python train.py --encoder_arch="transformer" --model="contrastive audio-text model" --dataset="synthesized solo parts of chorales (CocoChorales)" --train_examples=39062 --time_shift_ms=100 --n_mels=40 --hop_length=160 --input="log_mel" --spec_augment=true --win_length=400 --tokenizer="word" --vocab_size=56 --loss="sigmoid" --embed_dim=256 --encoder_norm="layernorm" --encoder_norm_position="pre" --encoder_activation="gelu" --encoder_head_dim=48 --encoder_fused_qkv=false --encoder_bias="qkv" --encoder_qk_norm=false --encoder_parallel_block=false --encoder_moe="top_k" --encoder_num_experts=16 --encoder_moe_every=1 --encoder_expert_mlp_ratio=1 --encoder_experts_per_token=1 --encoder_shared_expert=false --encoder_subsampling=2 --encoder_layers=8 --encoder_width=160 --encoder_positions="relative_bias" --encoder_pooling="mean" --text_encoder_causal=false --text_encoder_width=256 --text_encoder_layers=10 --text_encoder_norm="layernorm" --text_encoder_norm_position="pre" --text_encoder_activation="gelu" --text_encoder_mlp_ratio=2 --text_encoder_head_dim=16 --text_encoder_fused_qkv=true --text_encoder_bias="none" --text_encoder_qk_norm=false --text_encoder_parallel_block=false --text_encoder_inner_norm=false --text_encoder_moe="soft" --text_encoder_drop_path=0.15 --text_encoder_num_experts=32 --text_encoder_moe_every=2 --text_encoder_expert_mlp_ratio=0.5 --text_encoder_slots_per_expert=1 --text_encoder_shared_expert=false --text_encoder_positions="learned" --residual_init="scaled_by_depth" --optimizer="adamw" --lr=0.0014 --beta1=0.9 --beta2=0.99 --eps=1e-10 --grad_clip=1.0 --steps=10600 --batch_size=256 --epochs=69.5 --lr_schedule="cosine" --final_lr_fraction=0.01 --warmup_steps=1060 --weight_decay=0.2
Rows from block 3 of the audio encoder of a small contrastive audio-text model, named by matrix and row number. Rows with one number within an expert belong to one neuron, the router's apart. Each number is 128 + 24 x the weight over its row's rms, rounded and kept within 0 to 255. All counts start at 0. Numbers have three digits each.
Before each expert's rows are labels from the 100 clips, of 14848, where the router gives the expert most weight on average: "peak on" is the class under the peak. Only what is clearly more common there than usual is listed. The data: synthesized solo parts of chorales (CocoChorales).
# router: router (encoder.blocks.3.mlp.router.weight, 16x160), inputs 0-79
# up: expert up (encoder.blocks.3.mlp.up, 16x160x160), inputs 0-79
# down: expert down (encoder.blocks.3.mlp.down, 16x160x160, transposed), outputs 0-79

# expert 4
peak on: C#4
router.4:158121116125095123153161071117105157107153129141141118142116133147160104116149087125131133168109119111163130146081116155098138170144122106136144147132082113077156153107108123145132151114119150125090138102122092116099144122111152100097120077
up.0:124143119127103154098135146130102126106092115117154131126117117129115173134111175120115128150104102154096106129139167101116077113137144126085087130110093123140129088142133124158135136134137065085171125154096179104127127091166128105103132104
down.0:137124161117121136103151114118114149069076087145114156122116167130122100146126095156117157144115135173111086173179135144111091148115142092084119115114142162125124134180115149180119154140096144099144145156094149106119151146137132107135127144
up.1:137143111142156135128135118135129112105115094133107150157120171087092134125102159128121140176110137133119122125156122105156110115157151151120133122123135094145125112106163129124135128142126135091108103109192106092138144112113110129158123122
down.1:139128100151110144149137155113122107106107103132132129136149095128088107127111137161133137129106091097119101130144151096130140114172136150140135139073137151132133124102166115103128118106112136121132106087140154112115209118118158125095164130
up.2:110146079192145128085104127127144084105111127131173173155111120137123161163094128136102129141122171111109138108164129097136086113154165133141150106129106134135126110134134091130157117151167109114144128128146156092159127124122141124150105128
down.2:166141118140096152151078109150123137133119101099124126127132120118110153123133132127166115073130075103151107117138126159108120164129165150106142177125133133128070140148131121115146102101145178087124144134124103133142148159146124151151113114
up.3:130112078145165146100099157147129093108129108098138146115136126105134138149112118152154112145102148146098162109188130099136115115115144135092106092129143155153092086125139107095125119142155130136138134137113142124167116169121084169137099145
down.3:155119096155129102164105126165118106106124156114136166155132123111112129127138077168179115130073100136117133123184116137138093121183158152120131110141095147104091092107122098077139161126104164097116121117118122123137186163087132122117109163
up.4:161142123144144138162085113172151087119121171127141140098128129105150150131138143145129090115129129162138168080133133084161124141113130124155125108143134135129129077140122095108122101141108133147150105138132135140145095131142114119165092139
down.4:157152123153108142137084123126169085153103169101136160140139138145169168160163127131108101095125159151120121157100122105133112134145134124136143145111162103152149136169120110107088074101164105114154104114118146154125118147157133125137118093
up.5:124190139157141150086144116139123114095104114080122152110118141113101185142087171137121142163105140147118093129156152119103077113101180136100086092120086112148106095172140139147088112132122107130164115128102154142143131123133111146122107153
down.5:129132136149124115113170121142106090112067102140173170151149111126096135157144104129119159158079128153090094160182142127099094126161153104115109099116102143101127108128144112135091169094109109118154156124110169120132173119121146128102123150
up.6:161124136111097147098137132126105131119116131080166110125120076128121161163114144113128103161094101126107116139129137100093118080121133079134087147102086121146121079146129156155121134133140108127199111194109183117117141126148117117119123114
down.6:107149148147139157108143103121111116074079094156154128098112159128135122173116106145101149142129159133110115143131157122126110131099094080106100134131137125147150139212139139166113103154124124152185139165124161118119089120118094098150136119
up.7:139160089126137141073110134122118125122126097099119132131115143081111129112085156148126130155118126158120111086144143117124099105094157136135111112108110113178089073152162111143121132132146098104123105156118153098161126108144124103154105126
down.7:108112129141135131120139104141112116120101114099147164151148150119127104109169115118143158139136107131135116128181150099080108137168159065108116114090114164166100117137120140116132115104118149127152137115119171099145195102138123107082145120

# expert 0
peak on: C5; B4
router.0:142079071128105168088117125128111099085132112139116146135189147112121139113142127128151125122126085103163145131159088082151097105130104137129093116139120170150152101167156189160130143153102149121109116132138179081167116128137133147116131128
up.4:094160112134124142092073136153133091151185159092136136112144100166164161122136105165171094136151132124149132148113118126080111119113107143149108139155119126128118086165103140125115093100124143182133130106108146132143067139168153152163116140
down.4:139113161102161084138159142129124140132087082120140100171116125099107096131138194097108146131121124140127120142160167137140174125156143128119139123119150137142124144103153112116116148150117120114120144113140088137100188119089122120095149154
up.5:168141144119125149075155101107087137125111104148095104120162139130114136122069184128119162166091132154135113114117129128099149125096178118083059152072136096124109140124108101124157094123111166091125164147132089149129125119159123151163123111
down.5:116188120187164181107123144130107148130151119156109130171132141173129142117089135121132175111096141098132134105110140117124149145139149125147107110084121097134125146139109129106158108142126150117147135121110108126097128159148197115163121118
up.6:110113088142102136090154116123103100133142122163127127133160131185155151146116132097144093097093131103126135129149152102128099113159112131138087109132089122128107106151140105131138140111130136128140138144123152114114124114157146115113133114
down.6:130131162132145095161145170143130110091101122114141138120125154106108112114132123120106125175156130141106168139167111144152144132140096139137142092159138170105162110097135160125124135137116092164126119108132106118164110113078141132088143167
up.7:141140160135155152122141114136101146120122127153087146144140170164115120126117195125117165168145136142148117149123154109097151128117205123058085155067165089125153170132092129117184122131128136112115173117114079173085121118144138129128090125
down.7:125184118159170170126128151117124132128124112156124141176136153142124133074104107126118128122120097119125122089158098144171146140153101152124132112108096095160120153135129125104151110133115184114158119108140110105098137152131188119140132118
up.8:096091095128109104109137101143102134116125152126127134081129100164116155164140122076150115093126145141145150106117130093154104174116114105154105119116071157124129102135135127163140135100139112165138107173128152130117130133174098099127121120
down.8:138136130133107115162158159137103116104104087167134127116125148112149119135144127137095142163140145107084145150119118180146115116118099136167140088176160150080149111094124140145124160142122081172107153124133105107154101092083142137098158164
up.9:132155114126130121105100122139136140175137150128122140127106107158089153141105159112145129110099138163125078119134169116109129125152143146100113129100102136131100131134140057065156111128131122100157134147110125166057153181149110093144113111
down.9:085130103138147114090112116120132139159148165146118161180115120136098111127096160109153138119116130114137092130149141093123117135163152158106114145069126125169131127127112124126143131141124122111109203120100136144113177142151133117105100151
up.10:141114158102162112184141136139148159110090155133135130131083157086095086122131139129105150120139157168109097117121126141119148119132121130113132122109176122156134160094124145120151159169132104125136141115136089133098145116096105064096135112
down.10:128136135085175160149095114170165119134125148092118140084135156073136122077153108137149129120178132167157128130132068118118139171124117151118144099136159122145100108156125176132121094106090130173120088124148153142168099144106108125148113130
up.11:112079128139120171146130108134149155110122116127108108084137156067123138143118109109107145122132124120146160101101096116137092128099124110135143121127104112125088157099142128178144131113182111107143108178136142104156138125107104090123131121
down.11:097142122163148140157105117141116082082121152163086135154149139151159164093124112119102129130184111098110178114123098126147114098108107134157106137156139096097174112121097153165119119132160112160097136096110120101152085134110192122137158162

# expert 9
peak on: G#4; G4
router.9:112153078108129133096110110108153119109157129157163151161125107143100125149108114099100102120103132122156139098141104151166132144148148137141117085099090155105122118130151114166124152114149168113110137150117108166118164129176162139134111148
up.0:162121168143063123156112123152153137081097162085115108109128137099149124138134103137149081143140103113160143134137093143103122141072118086135131120116172139122122104099118135120118130127107119150106133138145098139156101138096081158142106096
down.0:088135091127120138145125145113141147133112110156124159170141156122128148139124144114134137122079156158120115153158151113131121136178101170167176132134120118097130159138111094132134164144156127105120177152089156066146138149103162109135166122
up.1:134160128120113133108086183128167103145145128150107174142156127160105120106133135136117108125138178110135102160136121132127136097143133118100134127133197141088133124143152105090088124094099109137074145116126152155130085143126133166075112178
down.1:091114145131153110140100131106153124116162155138145125157148143120119139163132161110108127095133162105182158120136120132151166119168039132165089141099113179140113128128122114144095172131106164187139158184124109096135132138105098116131132127
up.2:151176161130116129136119137157108090134132159086152139087094157080135141095094153186108121179150155141125109137140127112134126112141122163078136115129155120153159132125088151072104122080136087145124145109143115136117127117093117166163146145
down.2:151136153119093118151136131163132131159092134129134138136087141129133096084137141164111138169154137117109128148110122134116127155146134143075141131161170108114169131099114140106164161110121062127112147107132095121115145093074138137114159121
up.3:127157183114120090157125123147117127137147156097147118108087155087115106122099139179107119171169161117105112127130153137124132123146118165090138140134147124123167154104090139094118134089139076165140150127133083129120141117093099159159161127
down.3:163152174152154115159174118169120154145120116122114103116087162138108076100086122173110115163157130107120139139143175147120140118147120155070146084131178104120156138105115128097132160127122088131130170103122099133126147111096130154118166140
up.4:157132099127122130140085138135168109141141091122169143091103104146099118114113106127130130110125163124108143147079153139111114085118125153131152115205158132110156086151165129110123120089156128134135108121147161146155099133150103154123092175
down.4:115156097116151118125120118100098118110185100147163085144152124109123128157140165105120103112112148121117137134138168087191166148182097117128093102160124161135149111118124141115133165135123133158112153164118151109139130125110116160123135174
up.5:149077205147106108178167137142121155132117115097122139154142153165135101134084129130149115143123098122143133118177155153078097121124175152133179110157147152105102083110121102114073132085125122151118162127125098117166113107106134178137129145
down.5:123117141140113108145150144107111112105141099119143151137147146153139114151100120138132098157109109105128142136151134172121102078163098127147175079171118163068113121113159121138056173132144113144158150151101131109152099101092135161125170139
up.6:150160100124113147111087121133160113111164151094126144095120104132084103120096108117147123097118128136145130112081102132147096146120101093092097085118141140125138126139109165169118119131090105111107118132130151140136156168144072104155049153
down.6:100152110128167153064114120083073114134169097093145109139150091125088163151148167103108137116097139140151109120139147105127180120139130102135060129120091125162141121174113115131119129133127182158116134144122130167118156160148126134153113160
up.7:130108095108124103110160116111125117162105106155116140161123137133122157156148159102165149095129133154117131153128140105115133144138133140135167154119111097138156148168126094133179157151148145080114128119106121100119126118150176087107123090
down.7:100155136090112113160124123130105148150100136128120125128114180110112143121145164119120144124139134160119116149100110122120123145116139131115162167116161099132142178155061154152158129112176119079130133117141106095136111099125149105147113138

# expert 2
peak on: E5
router.2:124126146110092166128146114134108122087134117149147122174118154138101122123118129131105073140096097098123151135107123169134155149104131121135114176169091099135175147116092105145117129094123149118138178146131118076119148103099119123124145115
up.0:166134111108089149096119119120132136100113122126102133108139107121103118134112147131100129128102106125155116112127110138136161107099132110122124145114092126111091159085166099147093116104148166062131109147151110147122191132096090124133144135
down.0:103144160107167116108127139132156112155109114121127150153105101106096128166100149126078150130153150164139107148160126121143155132150124149156124112103125136120120126101134165124117122141133106129156104134137164152084142151144131107116124143
up.1:172124115120145152118113156133093138138073103146126124157119146067087127131121082128098121104112133137146151114152106123146172107147186135106132098070143119181122151143164097116121120118137124085137122132177106140137160132070146132117136122
down.1:098135142102180153093109137118108102137137134146127160141154083131089141154104136165119123120114143122155121172127107124128172152190128159170136144119110124117164129123083152117152141147085143164141121111137142142135129130145176124154118176
up.2:160129118131124107118104124113120160156132138117109161154157131164116123117127163114129152131112126149133090134135145107126117099129155135102116136080175158152123085161147139098131120139126120082080136111095124147114155129150123136133073145
down.2:120136131135090114166122142158129119128111110130115141089148144126122142113129088167163139152119142122104103140099162117090099127127186149129130147125060126118101106129125115094145128083144136096163143126119129143110138108122164130161157113
up.3:140100117159135084154123123160149101132100119111133173136129120138114101103145139107130142130168134164090152131139128106133100104181126120096138106116145184159146099127168155115101139132116077135102118099112144152123150140117160138053133147
down.3:171166124132093155088141111127196112147128132094101168121089122138143114155100120142132125158144145125146099105158162167098077102081174107097112121132081173114092086123137113118073137114142136112143199133073134150137089108126110138130138146
up.4:110117135130137093136126113168093155125135146101142167154109139124119097150120091119146135115142135116144128115192155105098077114162123130113170091128105188090088113126142132121128156114113096115144121123143127142120177132132066118120124150
down.4:127152147117166135144165123119144119100117069122112135166153147113080140103087120103113163130141099123154110124171167119134121092146151134136099082110121125139104116139131165103099145114122113130124155149136126120121162141098172128173182162
up.5:173087131119108169137120166163156084112114155118083122122143109082100168128096109113154132115138116119119192116125091106150104139091165123174143118166111130130113113105126105116089100164116115122101105123139107100158110140071187097138138160
down.5:107107125094178170111120157115107129187124130144147109104124101082129144132151142166127127109150119155122125148098124098116159127152136147177143176135155108138123131114121170152143120154159116092152090109151180115161129103121126111124149163
up.6:150153108139098064137098127144120158140143142136113106119115121106089122124147097155183134139132103100153123109146139141088116149106147117079130157147185112116120154129119120140091132159156153073137140107131115166130122130159145154063112128
down.6:111142097115144087140115065131116132074121122185145108108135123128128124163165145115117141099145170154094093110137156113143129160105124157155140130138162136122126135095131139116136127152162116145121138159126129158121134125107117105133156156
up.7:168115114139121160136129157138100124105088136150104133163108151097093138115137095093101139140124129150125166080152110111146151118154181118097117135099117105148111154117161091131130129141123139101132129118143112116106150122135148103102118124
down.7:081098178116162134098121144116101120165116157126138127134162075133115157171112132152123146119130148127145093152108147122142163153152141113168139151125081116138133158153102153108105124147109134164124081123176164152110108126149169114160128154

# expert 11
peak on: C5
router.11:113101120109141131137106127108168112133138160103165175124111103106110134080108129138160126121166156167118145095111101094148119129142097159151133144128130170147162134111124134146147125145131105126149089103082134119123123103151084111156101146
up.4:145112093148097128159127171167116160139141128174112134139130117160143130135157120126101117085142132080095136164113177173143129108158119106138160117099130121099128101101164163096150110098104123155119152099113104110122102141116181104145090102
down.4:087149087141106148147100125110175131154092115142153163150114154117109095073149088118127141127108133128142139107123081115148161164161120138113124100100109143139109125118172165104176111132121127115158121116147125137114167143144161130150130081
up.5:154151123167090131117127174106089089123154082125108097128146135128128173145130117121144084122103070120124096153145130158132142096133125117117099121127161108097119110144165081140099134108124139119117149099150120113163136152089164176118171126
down.5:188142098153085150121155162125124125123128070155125109184143136107109126142120120138095141158094127089086103141165140155142125078151133112106122121166159110115152157123142096107113150149106129102099163104135097082126182133105149151127119127
up.6:148130140118104137084090141122122101114161131111110110119134145112083131146111122075105109146153157147104133153105102123152167110154129114069108114140149140112153135121124160134131067127138128125132125133066117131162138185156178157129095143
down.6:105096139144146116150088106142134149121163149097105139107165107149138119120128110123122097121166109137150179102136105127122129145142132128125141145077129135150117106151155134157086109100127097159110125137104140147157084159179134123124098159
up.7:114127102128134131169134122127130157096151128152141142157122162168159124115143154127102074124133118087117119102129139137159142095128120113107099147113113136077149133115138093136153171131134115130138143138107079125084115121111083118107112073
down.7:107105143072097115084137110119163130152133157163125140119110109165163105127148138165118132160106168131152106136110121129086137138110115116141099200100119123091127150150125115102145138115128149127156162174095165150087116089135101088172141100
up.8:141162150137114100105162139117125150116150082153142096126105162124106112152087137144095134163108135112107099118179171161123156117165131144084123113122154110099127157104129117095111151115160142097165183158125090138097170137115137161115177119
down.8:136167111160121130125141147113090137115136094152124090160116157120088135143110156132083124171117153100105099138164160167135135098150123133079125103147165119097152151101113130093123159135155115133105164104109088108126148137112145169108150123
up.9:101135136137147089079145113122095128136157104112151133089136092099113122104125133116152193210119130127148094106146121123080131160072120107165140133143148158140096132140105127121119105139102120137103115106149178146163147114146121120119142183
down.9:093140130104189071104116094137097114171162152091142131055117080114138117142117133139182168141128114121139147119099128094090104142118151124147119119122133143139125112094099139163133137138128110124152095129128178148149136111144110133125139190
up.10:154134155121091165091153159105121118147125094119155110137112123127128117113101107135142129174113099152133069131158129092079114115155134112093147133145134103150083130152125090070123126104128161073141113157157168104122174130144097140096139118
down.10:126084136127142137137121121156155137105113152118142094062104131132154126096160115124132111126166112165126149130106132097090110158097153130129121153093123116171099113118145161135150061142148117128141094142152184167165107133146100107136122133
up.11:112112135129135165109159119107136115103147120139174157165118155148124137097123115117068107162142107094115112099136121131160155095133121096103091122137080151132125147115119134133151149113134119165116118164114120127085140124116086120110105107
down.11:106107129098110130090120102137168121132129158129130139101128120152169108161134139171147092152117183139143124142106120150110131135109136118126133183102105135121131144143124100121130131089139139134160155184076150169102098111141100092171107151

# expert 10
peak on: E4
router.10:095112104118174129074175103121123090112131099148120125102129140078122128152145140123109143144140171136114137142117101141100146142129103078122101139156131117126124149122087107094115111175112139135137107149137118129158112125117125148134172116
up.0:142164153122107104115118110142119164139091141160136096119168134152136168142146127160116120051156168131158118115146158156143138162131146114115155145104146113145116137144116092100114114103102136155109113169133084174111133137131144134163113143
down.0:120159150113141079131113118152098110141107116108124118121153139171081136090154136103130147129135162174125104109151169133096115179147140150105134136114150099123145101181169130130114126111080123143097158094127132182076129143151111123165126114
up.1:127163117113071128119179142128153175138123148177142142155091149166142127082146134119090102145113151132156080113157132173127146145148117123099122147128141126131123136146127120097150179099104150159124139148131060129100126084093150102143080095
down.1:111129147093100134118180095116152125147118116133146153134101158158152121140132104128099107139132132145135102130166128149105131131116060100099121122134102123105116141160152091121120170093104161138157158161075117132092134086144104113150119064
up.2:164182144100103135157097148149101134122073145105142126129127140114093142134128157119143143104120151137156124161141111102134134162134149125108122117105166135132160111140123125122149164114114135150125144160134076133112097135115094145172100107
down.2:134148158122140106158117116142124153129118128113153121099151169135060127137116127121142119079103143135120116098131162176154154122166127137115119149119108134154153138156177130143102144114106149158194135129126081174113137134122100168150116112
up.3:128124162157127091129091118117113162119119163152118102121160137146132124109134167133121127064158145112140112118133150137159140151124145140166135144102182116147126128126140107132119113132121127129080138152144110154110123174129133116111131141
down.3:108183127124101111112075146128126116151131111118116089125114109158128146129167146119087105158102148141110119114113171133134131153135098114094102110123128091132150121146140126075121126107110109165128114110136152156075127171163130148165179096
up.4:131111141127155123135151153121115131124120153141104143121109120143110111129126140086151148124102101163093186137125139069159135107156128136133111116114115145094172123112101079190162155130162119127117096201114156138110130128152126084104141132
down.4:081130113130175107130131154097084136132121159164101161146133144133087128094142138052134178120101113144110142123113115083134157125169102137128109138108127119099169155103115137165166133149167129115123102135154136131143142167125164073094131121
up.5:165089161115122135157121163138147151112080151132138142125083128095121109088133133133132129138128143177147146123136113128176112137120134146146154118143142150132163149119138179146148157160106097129110101102139097105120141127109086107090121152
down.5:141101133125173116123136130172109160127123144134127126113083147109117062090111132142137166139131130138151103134146106119124152165144139140116149142113181143113129133102098146126176123152127099107106101084145137116144152136056124122098123150
up.6:153147092141183146142150114152055131152125119102153152128143118127152099092081106130168153132163109117103123152136153122124101109168146146128159158115149163141124093101131140127164129133125097112134101121154135105135105112148088134127137158
down.6:129133126110134113113110139117122094112140099135130074128114112087114146153141126070134133136089132093124133109087112161124143153133107089111124129147127102116122170121162114115127120143126141125135087086153149054183117145142150143141152135
up.7:159096166126112145157098131138136151109074167152158130132107132100108102099121154130133121160114149137153154078153092129154115126129148140156146136147148142155154106118120163161165143158147103131099119084152087115118139116103105108120113143
down.7:132127130134140114110132146161115146156125131153157119099098108123164080120110141154119155131111119108145100144096117086109182171124132113140154135133158153127101132111092121125160121145128099120124071126157161135140122116069122125113134156

# expert 15
peak on: D#4
router.15:156150143119079128145165138124121137082147133151162128108108128158172123148133125163109084137126153082119150146134183155146142136114120113088170131147145127147145173089107135142134142132159132114110181134134108099119130117107123115108155120
up.4:103096102119163142114112168137132112104119131156146108153123137112125154077126131067119120109092127172164124107189105115144156138111108143152135103130150126113109124114150095146152136167153117099116115156148109140168080124135127131095135159
down.4:086164138124149096129117124119111112115160127076132100130133122151149121137141118085108123156152112128128141118115143105100175137155078143090114119116131137119128133130091144114091163096127108201119170133101106130120158134174149138118180126
up.5:125115110118117149129108144185142117116124162147133135110133127108147152151164073118135106079184123134155149126127155140171138150111110101114149117131136106110126140130131153122112089150126129137112131075116138151141108122094138107116130141
down.5:132138113146125163151111123148161124099098160169131069106093151078156132109111123158105150127131133131138155128104096121150156124093103135149120154145122094145133156079080142102152101133146148152138120101161142106165114157124113105154133127
up.6:134132122098128147096125122122156087141133111116130153144116139130091154083119131076145139105112109171133129099182048087140125129124105135124085106134080140140097097126129130122145112148127130126135111139144140114133140142109111153146107123
down.6:101183117113168106132121116110156123117139154111140137150115136126087111125146142110080145148131143129106106132117161141141158095167081165144118099112119108118139143102122150159137133158133123164122150114119092126089158169147173080084152113
up.7:138117113123117134133114199112166137153138144126077135101169143102135130104135092124160126092163104147131115132117137102104108102143171161135158112090146100166116129120163144136096092106138142070124120102121145127152117138129126115117128134
down.7:136125143106116132126167174101131127137141107158115148198156093179128125127131114075119106110122091116130145129149127135163132159184098110125115128122096135115164113118130120119147138154067115126084156110141098123100137141122171095116120128
up.8:168119146134134129139106129154157089134115134091164142114140119140091154175164087113135136095141148137122147136114127100149123148127137088167109087103128143173121122117121158132141112155124167180115058130152139178104120153134083121166114112
down.8:119082132167145079119128131119155106123163155159106124080149094136104130129141141123124155144150143141157160099104116113123113113085141132185102125109112125162120086100139136137150103162127155139120115102187139170168134133086141080132113173
up.9:147103131152124146134119156148151096113094138117083140123172085122091186142145125099141109114134089156122137142137112111119084137122159125158129136105111110128121089144145117167089092120139126091129119149185165132153093137127140125123117142
down.9:126136168151127131134150143136159100144189115137127164146143120194117090097131153110128099128152116150157121111086163125112146107172151098106113133137118123130148108131121096077127073137076111100112179146130119151089129128106151115137123150
up.10:129178107158163143089107118133147115149134107133117146144123122157134152141118117192122182137146141116138115102113102144084129084144164166120081126122131120138149139136116181107157115116119118139111138069168138121123163151151164150154105179
down.10:109105095116148130154127174133134094132175113118130166137131095091127126130140151095143113079122141158128175173135127091164106131151141119183115135127119155110152090150141158190155132128092106108096057135154135136125113158120131089107096126
up.11:151137127135107144134105152174135110096108145130140148113109116105151129149143078151144124135184087135154153132131161122166067145098150119140153095111113112137118132127123136142130045122139135159095109084113125133129123132096118086139092155
down.11:137119114158148153137104110146176113134112171158144098089113132100123132104148141123099112106114153127158156114101089125127188135060098163179112153130152090160130138108096142126138106147160156162140100119169129153186109157123111110130144149

# expert 14
peak on: silence; D4
router.14:098189109144108157137149121128128127099161163149146125141154124187107116135135098179110109126144094076142166180146093132141110153121114135134122160156088075136124134118105119129126162109140156131130156120120130099124150130136148139136167071
up.0:135151132165130137146153122148156126083130168128098131127111150095126116131141122111132128085163109150139151130163078115117089156115135139082127142128152119144162111130114117093159142122119132087071150156125106145137104133098133117087109141
down.0:124162129158140111120148112119131145165125184178127102113091115125122123130126139139106129143090146136119135118077172099173148151108154109128103132140107050150154157120115112110117099113161156144164097106138150138069133105154149108110174106
up.1:104124087082132123121094124103141146108139125136104112114144156067100126139142135118121115131153170187122135087156113162139140122123149105112134128092132122166096131117129153123126100151163149095111173160073084134170114152124134149148118125
down.1:125126120154119125120152160116125116134148094117128107154157107157101146165086125128091136101092134158147095096137148139159117143138169141114110096104130081149122095180147143106104112126073134131118124133168163164089128154118122143191116139
up.2:139123131092105170154103151175140089060101147142095121136127155119144127089140111119137142078148122141147137135153065120146100153110139077109140120134144136126084104123110157093147127114111127122091129180097096116154105147116149142160121148
down.2:111144148156109092166128102123146139111079180143134113130111145145123119139174122108123123125116107155176175132135119137150133151097147120135121152124125104152148140122120100134106127158162136138125121108165097140127134106139118102096135080
up.3:148137108119139152143098128152135075041141147131097104116136146109135139108146121117095115076158117138157154110159056135140090136102119088121140114135133125115100108100121161103115131146125141125099143202127098120170103132132128136169131137
down.3:115142158146097127151126082150127151118052154162125126108129162158127134099180137123121102136134130177165180143163122155117131154090150109131130158111118117121124145134118120164133115142162162110135126105132099142140111107156094095118125085
up.4:133099094127169161134131139105116082095098140150059125161114123096082146118129121062123140082116127139155151127183073109142126138140138131149119117127103146106114083104136123139167145181122126084131158163143148089146127149126109106124106126
down.4:091128132131136098122087099151106148151085167112167133109115151105109110105181142095129131162116145153150115145148113170050140156121113130101146162147102121152086146151109127126142147141128165113124165128136108125137153145132081109129122110
up.5:169139167135145122117148184107125105139157089104135134151103104143128127140090164148118130135133174124087075142127159111098125105177119196085123121118159118117139126155146125107133118088075108146137139111142126148117156120128146190119131147
down.5:097114118133148086112154146131059101145100092163134108115157093143124116119121151120135131151140132116081144131153183122126125122127118122137093099139138113151153093140165147128132149164099161142166161109163166135126113113123143118130143156
up.6:151143128166150143143153134180162110125108122126140156133054143116148125118091117216130135159164154106103135117132132118116099113130129179132144102116163087103176150111091128122159139100164092103144130102126137127096132115107155120113159136
down.6:104136140159150096173125116142093138098167138119145105109110144141129081105116147136128122168161154081117158111138140129130108114129110161087099119128181136114177120084107161149182157128127118134130150103102105129112133122117117173106147174
up.7:154144098154145167127147103126174153109139138145083144129161107081089110078136097109125132122158124110152148105144066137131125140128149151102136121138163130123157082120147142130112129106091128106096138134139106122169122144094118116150116133
down.7:126155166123152140140124119163129145150125136125174113099130096119100133137147155134108083105121161101109135141059182149139142115102133131158131140136087095127153134148158125138111075115160134171173090131138166107109101094159119110139162112